Weights of a small image autoencoder.
Model: 7.06M parameters, 32-pixel images, encoder norm batchnorm, encoder activation gelu, encoder depths [2, 2, 6, 2], encoder widths [40, 80, 160, 320], decoder norm batchnorm, decoder activation silu, decoder widths [64, 128, 128, 128].
Training: soap at rate 0.0026, batches of 256.
Data: trained on capsule endoscopy frames (Kvasir-Capsule), 42238 training examples.
Rows from block 2 of the encoder of a small image autoencoder, named by matrix and row number. Rows with one number belong to one channel. Each number is 128 + 32 x the weight over its row's rms, rounded and kept within 0 to 255. All counts start at 0. Numbers have three digits each.
Before each channel's rows are labels from the 100 images, of 14848, where the channel reaches its highest value: "strongest on" is what is common among them; "colour at peak" is the nearest of a few named colours to the mean colour under the peak. Only what is clearly more common there than usual is listed. The data: capsule endoscopy frames (Kvasir-Capsule). In brackets: how many of the 100, against the usual share in percent.
# convs0: expand pointwise conv (encoder.blocks.2.convs.0.weight, 240x40x1x1), inputs 0-39
# convs1: depthwise 5x5 conv, stride 2 (encoder.blocks.2.convs.1.weight, 240x1x5x5, trained with AdamW), a 5x5 kernel
# convs2: project pointwise conv (encoder.blocks.2.convs.2.weight, 80x240x1x1, transposed), outputs 0-39

strongest on: finding: ileocecal valve (37 vs 8.8)
colour at peak: pink (75 vs 0.7)
convs0.222:123099142112194140129098104060149123163127130121180089146181158178111111165147120123175123139098147161128169073124173076
convs1.222:111140103159101126134149135124133151199178149118143209201147124120161129122
convs2.222:114148096201098127175114096103085127188152110100136134092129149092112141149130116143119182133171065156156113067097073092

strongest on: finding: pylorus (26 vs 3.4)
colour at peak: pink (49 vs 0.7)
convs0.117:158144085104110164166097122154167136152147148136119103118102027145078091118190145139116097122144159131141150095152106194
convs1.117:122129162132178090064122088070146168168147098143067140121124144138151090132
convs2.117:105135118187144092137138145103109169119108163111122110079144134190148123145154165121184157171138114125153153199197138177

strongest on: finding: ileocecal valve (25 vs 8.8)
colour at peak: black (100 vs 5.4)
convs0.13:116117177152112094108142151117117178241104117098145063089109144108136122129101137145130103134188103121173154154165125118
convs1.13:117134131133135095115160131152042119133150135119110111122125145086087053064
convs2.13:118119144170094117082153132091153147087091180102158197134088143125132119111032148140112145111149158131175129069086182131

strongest on: finding: ileocecal valve (38 vs 8.8)
colour at peak: black (100 vs 5.4)
convs0.26:141133118122122131188131143101135149139098129185140080107150188122096084140125199127170211128154156113151114147191122154
convs1.26:113109123136122121118112150091130106111201067111145098181051094158144144120
convs2.26:143161111199113126148170149097116152108163153105104138111165116157144124117144105143161118110148036107147205240140116133

strongest on: finding: pylorus (27 vs 3.4)
colour at peak: grey (40 vs 9.4)
convs0.203:090123084163139159134128100132140139132123162169085140117119074099120062114148176153131135139155129148222142103181086170
convs1.203:118110152118144126126104108061150048198106130087098085136116102100128144118
convs2.203:111150097090113104093129130145135159094131130103197142142130140098156076154172152145132152129139150080145122093087116103

strongest on: finding: pylorus (27 vs 3.4)
colour at peak: grey (25 vs 9.4)
convs0.63:122111091139143134152106135140108099108100120097088073122114138130140136130236157107147123116107139156172063110140205085
convs1.63:112105119132132092144142159146036117120126141097094121138146084055102087103
convs2.63:173168120110099121104113120155135147079076118132127102148134157107203129121108094072091156076125058087133130070117117093

strongest on: finding: pylorus (29 vs 3.4); finding: foreign body (28 vs 1.6)
colour at peak: white (53 vs 0); pink (37 vs 0.7)
convs0.139:107184078137158116141154146171106146160091107123139149138112121086162179123236146119092104109101092101157154145146103100
convs1.139:097148115144120114146184130145138169220177142132161170174157126125146129155
convs2.139:140095145129154092157160122132122101138147163179117182124135083162124107114140183137085118113111153142079116124127141155

strongest on: finding: ileocecal valve (25 vs 8.8)
colour at peak: pink (64 vs 0.7); white (35 vs 0)
convs0.10:137130110108131144143105151132107163165133146112174151168128072179141147155168061115119097123129168160102172183145214153
convs1.10:128114121138125106134129150134141172178175124127170229175149145117150159098
convs2.10:069107121255107119120092169133114139116159149073189122114126100101128153176161134110113151099127175148107137109169130122

strongest on: finding: ileocecal valve (55 vs 8.8)
colour at peak: black (100 vs 5.4)
convs0.94:128183151114146116128122129117141106104126170107112176151087149102152121120107028094116095135081151129108186094073144078
convs1.94:117114110097078142167182129081133169151114079154177163138095126115124084080
convs2.94:162121158100154076059130119141147112165145153105120160131063137153142154149061176101118097114152128132076126192084154160

strongest on: finding: pylorus (34 vs 3.4)
colour at peak: pink (66 vs 0.7)
convs0.166:143121130153161137174161126182182096095103121126174108105140100112068148179164078134073149144104146114205115151120151145
convs1.166:153155164132159131142128106153199180138077163166173126115102169169157123150
convs2.166:102091138159134122115151126114140099114141129091120097128162098160141080112127140135182151138170131152185086098166179151

strongest on: finding: pylorus (29 vs 3.4)
colour at peak: black (45 vs 5.4)
convs0.114:095147104099085103102128138148140059161121161111160049102146147137082206132173133132145121118127141184164121115152102090
convs1.114:146119125133131144136134101137135087069069127104118028090112147126089130159
convs2.114:152091133050126106141132152132182148134104131141106078139050195074110148102150115131140108108142098109072089117119069162

strongest on: finding: pylorus (35 vs 3.4)
colour at peak: white (50 vs 0); pink (49 vs 0.7)
convs0.75:140099126093137117148081070091093107119140154116149043182200141148102152116182134137097173142099096168123102130114135136
convs1.75:119124120128119115122154151135130117184231166127150189177138092146125143127
convs2.75:133153111151108121202163174188107166121070119099144208097173115110070114141140144148141102100092156133119150121106107151

strongest on: finding: ileocecal valve (26 vs 8.8)
colour at peak: pink (70 vs 0.7)
convs0.68:130161156114067178130145113145108166134110111097118092108127192141113140167092107138119108144108076162075072085075183136
convs1.68:142137133131112116149093171139142118043088114117169072126147112122056092129
convs2.68:118136106140099155116146134169110137128037149100174107154111141114161110162149122118167153163103154135195145124113106176

strongest on: finding: pylorus (31 vs 3.4); finding: foreign body (26 vs 1.6)
colour at peak: white (51 vs 0); pink (49 vs 0.7)
convs0.144:111165099070144099115136106163116113180140089141097082108146110113115085134199128137115063118089110087165146174168088155
convs1.144:128124151124127132125167144132129161185198176149155187146180116109169131171
convs2.144:107129118003115117126148132090130109107127104113119181114073109141175129136079161139107152139171170125176106085165185074

strongest on: finding: pylorus (29 vs 3.4); finding: foreign body (28 vs 1.6)
colour at peak: white (58 vs 0); pink (39 vs 0.7)
convs0.103:143145105119108113151160110163124115161117179126141098141178151156173191136220145137118141080108162159187123135098171155
convs1.103:119143137132139125129140170139158138193210167146109185186161114138144112108
convs2.103:137116111143060068126082121205148147123132109006111145115148098148172138101136185111101164122121109097116125130098082156

strongest on: finding: pylorus (33 vs 3.4); finding: foreign body (26 vs 1.6)
colour at peak: pink (53 vs 0.7); white (47 vs 0)
convs0.134:134181122155145120171089113154103080115078170104114053153142165130126158168181074129142132108175172094133121094141101106
convs1.134:115108136127101136141170156148144162231189141090142162139125098128157142145
convs2.134:159112141134066123137150085089117113143079153122107092084137140112085099124145098098067082131190107202043083185145135157

strongest on: finding: foreign body (27 vs 1.6)
colour at peak: white (44 vs 0); pink (37 vs 0.7)
convs0.153:095169084097126144098191139103135091107096169129155115108149086138125165083210144116162088096120188166119144129133159150
convs1.153:125108120158146132114135134116166137165158144171191208164152092136158183139
convs2.153:147138141207116070142119173086087140100133130198168167140112088180154065150116094103167058141173107175151172079161097114

strongest on: finding: ileocecal valve (42 vs 8.8)
colour at peak: orange (82 vs 13.6)
convs0.93:140114144104115174164137138175082114129166147147133110147124113210064149135087147112099125145154101120156068115135213109
convs1.93:101121158144113117102111121093107134173141118120165204184123120183184157157
convs2.93:169082113166211098159066141182135147117156129091094112145131120114054152100142110134131138107137088087168100164132151148

strongest on: finding: pylorus (34 vs 3.4); finding: foreign body (25 vs 1.6)
colour at peak: white (55 vs 0); pink (43 vs 0.7)
convs0.195:127200072166091135133096094133069162164088122156138096157122145125116221166122130121115120118087135137125168115155129085
convs1.195:114130123129122118132181138125113142230184138128139159210116131134123134118
convs2.195:146101158235138118129113091124139133117080135130136084124188121094048123138132149139059134154099043154047194122150109087

strongest on: finding: pylorus (38 vs 3.4); finding: foreign body (26 vs 1.6)
colour at peak: white (57 vs 0); pink (42 vs 0.7)
convs0.43:116139142141102111154114155098097080120072153123149093116121158092106188160179148134158110084135161204148119162091082081
convs1.43:111123131145124126124165172140127152207210168135126177176148122104151132127
convs2.43:152136152136078103098180143106171130167108164123117147147185117153179119102141159141135121129175070119112136113151158113

strongest on: finding: ileocecal valve (60 vs 8.8)
colour at peak: black (100 vs 5.4)
convs0.71:121124174137163125076171135081143137147096158122126175111086122092086139105073125121202135133131108058151101180147086129
convs1.71:121138121130106087129142186147126142205227136126154154157123131133153135112
convs2.71:092139123120175120140138146109123091178099117129090082189115153153124111121174083109123137150140133120157107153113150159

strongest on: finding: ileocecal valve (26 vs 8.8)
colour at peak: black (45 vs 5.4)
convs0.89:086139099113156096113124074144120071145098166163142103155121079118051122120118109122125151147204195161140112146119168145
convs1.89:161127116115148137115125106124119117035051116101120084060124136117128106130
convs2.89:135100135087151065104161125103160124120113150136105060136104130097148136089109100081138134100155062128078118086107158190

strongest on: finding: ileocecal valve (48 vs 8.8)
colour at peak: black (90 vs 5.4)
convs0.65:152120139104173111130121092129147079128161084182089099107111087122104085095160110139084039095081119128149111082110105154
convs1.65:095117154143132048045128183133121104155153140141090123132136162116139125084
convs2.65:138132075128103165189141125166123143109157125162136110116116127070141133106125171159094160132096167124110140076122134087

strongest on: finding: ileocecal valve (40 vs 8.8)
colour at peak: black (100 vs 5.4)
convs0.42:153118186155166159082112152145150154115152138126167168128123111115178116121039090125082183125192157149110111118126122169
convs1.42:085114156114122125145156178134141154189210155130135194167145117131141139113
convs2.42:149122137100208137107082163103181133144125075118156173121117068140078074107107083141168163131149132145099110128143172158

strongest on: finding: ileocecal valve (49 vs 8.8)
colour at peak: black (98 vs 5.4)
convs0.208:197161152129123154105151090124127095140121111140164135163146125147132072169071116171132128108180212151103114088165092148
convs1.208:127137146127158133147169134122118186192179143152155186202140136127161149132
convs2.208:095161164056183102124133093128076130107135107118157157160141123084099141156103173159082163188159118163187134133097128094

strongest on: finding: ileocecal valve (45 vs 8.8)
colour at peak: black (100 vs 5.4)
convs0.8:101109121108164114104125141103080190160109133147129150095086145120113116089148203151172142143200196119109148136183123148
convs1.8:117146183202181124132167188153108100121137131115105139167156105079116107124
convs2.8:106105065126133136182100099087149133125151154187126147074154118155140107133140157098155137143099172136074136121137053110

strongest on: finding: pylorus (30 vs 3.4)
colour at peak: pink (78 vs 0.7)
convs0.59:089104103162190121123114084086106079148119175139136051108115085137058099133161128099118113163123116148120147160148150074
convs1.59:136110117134093103091172140127113142216180146131159182188107111123114131121
convs2.59:109125069127133127141084114136116119142099134094171142086170144212123139163117132161171132164127127105102158152091152121

strongest on: finding: ileocecal valve (25 vs 8.8)
colour at peak: black (38 vs 5.4); grey (29 vs 9.4)
convs0.48:085123107122154121124093122138158107151158139177134133122101135059091075064171096165116111086119159154199132117187124152
convs1.48:108179123159139086072131060142117142090169120112097199110151114125124157144
convs2.48:154181142095117081085120142123178123107173150126140099081090152126171145145138076142135080144115124089154102062175127169

strongest on: finding: pylorus (28 vs 3.4); finding: foreign body (26 vs 1.6)
colour at peak: white (52 vs 0); pink (37 vs 0.7)
convs0.105:100146130125126128152152107173125163162134152119162059130143129134094103153217108124109147123063107186190159153095152145
convs1.105:135119125112113126144151113153129178181203135113138201197133130124166147127
convs2.105:105140146163198102114140133125086089202125113160145151135090098146105137102119089150199113122119182129101122142153123178

strongest on: finding: pylorus (33 vs 3.4)
colour at peak: pink (66 vs 0.7); white (33 vs 0)
convs0.17:095169116117117097171132098103118090136132172087152129100107122095100098169146154193105113121108182145128119152212192112
convs1.17:114114126127136146124154134141136198185149132152216198123113147162137141123
convs2.17:142127108165123145099116122137088182084118120166144106144075148168196130123087082129074170093119141161099135137153192092

strongest on: finding: ileocecal valve (42 vs 8.8)
colour at peak: black (95 vs 5.4)
convs0.27:139113149104179107137089137075104142157160141177157063076120071099131124120161138155168102080140126098144139069173097101
convs1.27:125133108117109136158156158108141181109103018115112116136063148145126126141
convs2.27:124137161085130111142108133088103124168071132180135141148188068156067158113134083110126136120134105183107115120115075183

strongest on: finding: pylorus (33 vs 3.4)
colour at peak: black (45 vs 5.4)
convs0.77:078131103169118132119147055137111136095094154103149131111099118115123141184159096211137159104081186126147148131168168159
convs1.77:145110109102134153151081088121102100065056122122096106071146103089100126143
convs2.77:109147187073102148131097161137104162172153128099148119173145126108127089126199114064127139136132174111106103126144120162

strongest on: finding: foreign body (30 vs 1.6); finding: pylorus (26 vs 3.4)
colour at peak: white (62 vs 0); pink (38 vs 0.7)
convs0.3:149174124099112113146151117117087143113157097102108093138174107144179186098168134132121093067125145102157189181165118071
convs1.3:129128142137136103120151148129154140212182155108154195195163130136136154120
convs2.3:113078129089131121132201104095149163078118089139120111097165058125172096158138153139100112125159148168136164063106124118

strongest on: finding: ileocecal valve (37 vs 8.8)
colour at peak: black (100 vs 5.4)
convs0.76:140173111156085077101128121132144115163121112118151129218131135122087089081148072147194132149135120108096119146095104065
convs1.76:118174137119077107103085124116158190137149079093103090116124152185156136087
convs2.76:141144176043110102113121075151122147140158106154140094109148196081134135146152098106106104115095108134168106082147113116

strongest on: finding: ileocecal valve (44 vs 8.8)
colour at peak: black (100 vs 5.4)
convs0.198:163155126100099162120151133129156148158159120160114210109144067145103067158150089176140115180139128140179121125086151175
convs1.198:172154155136123123124151160137142198188132149146150190171166152167138163120
convs2.198:094194144195139181126160129174091159123172127088150228112123181168105101137093111136134158106133138135239089118135128133

strongest on: finding: pylorus (41 vs 3.4)
colour at peak: white (49 vs 0); pink (49 vs 0.7)
convs0.4:105209115120143126156135152149190074180105127167111105125126117138082194158185120123164109128180145168148127104154121110
convs1.4:131127114145133144111147127121104171210186131123141209183144134111147154113
convs2.4:104121113177126098097151129121105124186179180115156123177144115143166151101117185059075098191099190141138081163108183097

strongest on: finding: pylorus (29 vs 3.4)
colour at peak: white (50 vs 0); pink (50 vs 0.7)
convs0.167:131126168134161165135121144093088092107105062176145131155199166179082098155114124114114132175102134146123173170135182111
convs1.167:111116144135116126126164156094120151205208149151152183180153112118141141124
convs2.167:128153147230177128081144138123119105168175091141193161173167148109096135136143110174163165191060105106131151193145138109

strongest on: finding: pylorus (36 vs 3.4)
colour at peak: white (54 vs 0); pink (43 vs 0.7)
convs0.218:135146112140188101160116181131134126109113088151147072087145100158096120123178140131138126114138183159221140169070136125
convs1.218:122128140133118124135145151137134174206203153117133180183171128137163155133
convs2.218:124144113125229144147112142123152104175149109137105153135140113126210197143085172123124077161115210095141192160166112118

strongest on: finding: ileocecal valve (39 vs 8.8)
colour at peak: orange (91 vs 13.6)
convs0.157:110055094122186174167145172156066122105120149177110142097131180144086131092074151112126092164100124109108140138130142098
convs1.157:127129133123096112118120150126114129206191126127145190209137109111171136124
convs2.157:124172179146140087168125144125099090080171120129138080145128209089176128095096133127157154135090134077176114099093159166

strongest on: finding: pylorus (28 vs 3.4); finding: ileocecal valve (26 vs 8.8)
colour at peak: black (64 vs 5.4)
convs0.113:132107136195093117120118159145145198204129089115134119078127138144102132115081068138129128110155127094152164156168150066
convs1.113:109035124138142074092163164149074104144137157118107145153151101128119106095
convs2.113:137078152123143097109080138086136090137128139104071098118076138189159168155066113117106150146177157134098122060100181117

strongest on: finding: pylorus (35 vs 3.4)
colour at peak: white (55 vs 0); pink (43 vs 0.7)
convs0.146:095172111127162163169134126111121068132112065059145141113103166154078116166197096121158082102126097131102156140143142144
convs1.146:112126117135113121113154168108151157204160156111186212161146134126129155117
convs2.146:145190102220100136094164120166079152102141121079181093133166102130106163099128160135079092152132168172049177126148138125

strongest on: finding: ileocecal valve (40 vs 8.8)
colour at peak: black (100 vs 5.4)
convs0.187:155147150136124137154130176122133099103193192148073130135068077123149105129092095101142166095096092076128129154103070119
convs1.187:124129100096131143133134146118162201171148154144191195173135132139176145138
convs2.187:104090091146170121109162109078138131147183154162113125149096122151143078160131146168066102109148098115169148112089058140

strongest on: finding: pylorus (36 vs 3.4)
colour at peak: pink (59 vs 0.7); white (40 vs 0)
convs0.145:068145130144154158125146079138118066184127138152166122151065144170117156087129105181085130089109110153096143138149186100
convs1.145:134114138116114116127174146116118132197202168122168196185137129120115145136
convs2.145:082142183139068167136143162147166182112107132123171185173075194150124127092077186116133065108095140093162102113177161150

strongest on: finding: ileocecal valve (43 vs 8.8)
colour at peak: black (100 vs 5.4)
convs0.239:169152131147098153117120196126143152129181194145128102097090137133163072139124133142108086089093082108082139178129071143
convs1.239:135091123162128146080110136151163129150175137137183165174162141170202139139
convs2.239:116153173124101113114093131166116068148115121137148035107110169154121124101056171101075150116149060133143124084102137115

strongest on: finding: foreign body (27 vs 1.6)
colour at peak: white (57 vs 0); pink (43 vs 0.7)
convs0.172:102206127101173112095127118134127106114081161118130092141176174122124161151129154201105075103122134091118083162180097126
convs1.172:126115144142127139166174163102132156212161154149136179179176096137150135140
convs2.172:133135152020102141116217151110114115145061123164118100126137121138133109097155070129166124149132081141061093136088185122

strongest on: finding: ileocecal valve (31 vs 8.8)
colour at peak: black (100 vs 5.4)
convs0.53:120115117128090146068118141136144188141160155135157131081098127131104116120101185163163081191157052101114127110109074100
convs1.53:137147152152115124152204158120117135168196167082108157177153084136134137134
convs2.53:130101092123115147083122107114127137068171147118092131155110155224162138135071106154113124110124179125076099020128114088

strongest on: finding: ileocecal valve (26 vs 8.8)
colour at peak: grey (61 vs 9.4)
convs0.35:172189148158121168148126114154129164173133085180137099056135190098102107105070163133101156120156118092123103132127152162
convs1.35:141148186176135123142126156137139158126091105149116084087086157104101071066
convs2.35:085117099118094176071105143123126175081134119123128065148112141087178126147154116173161170167096209133039175095095109140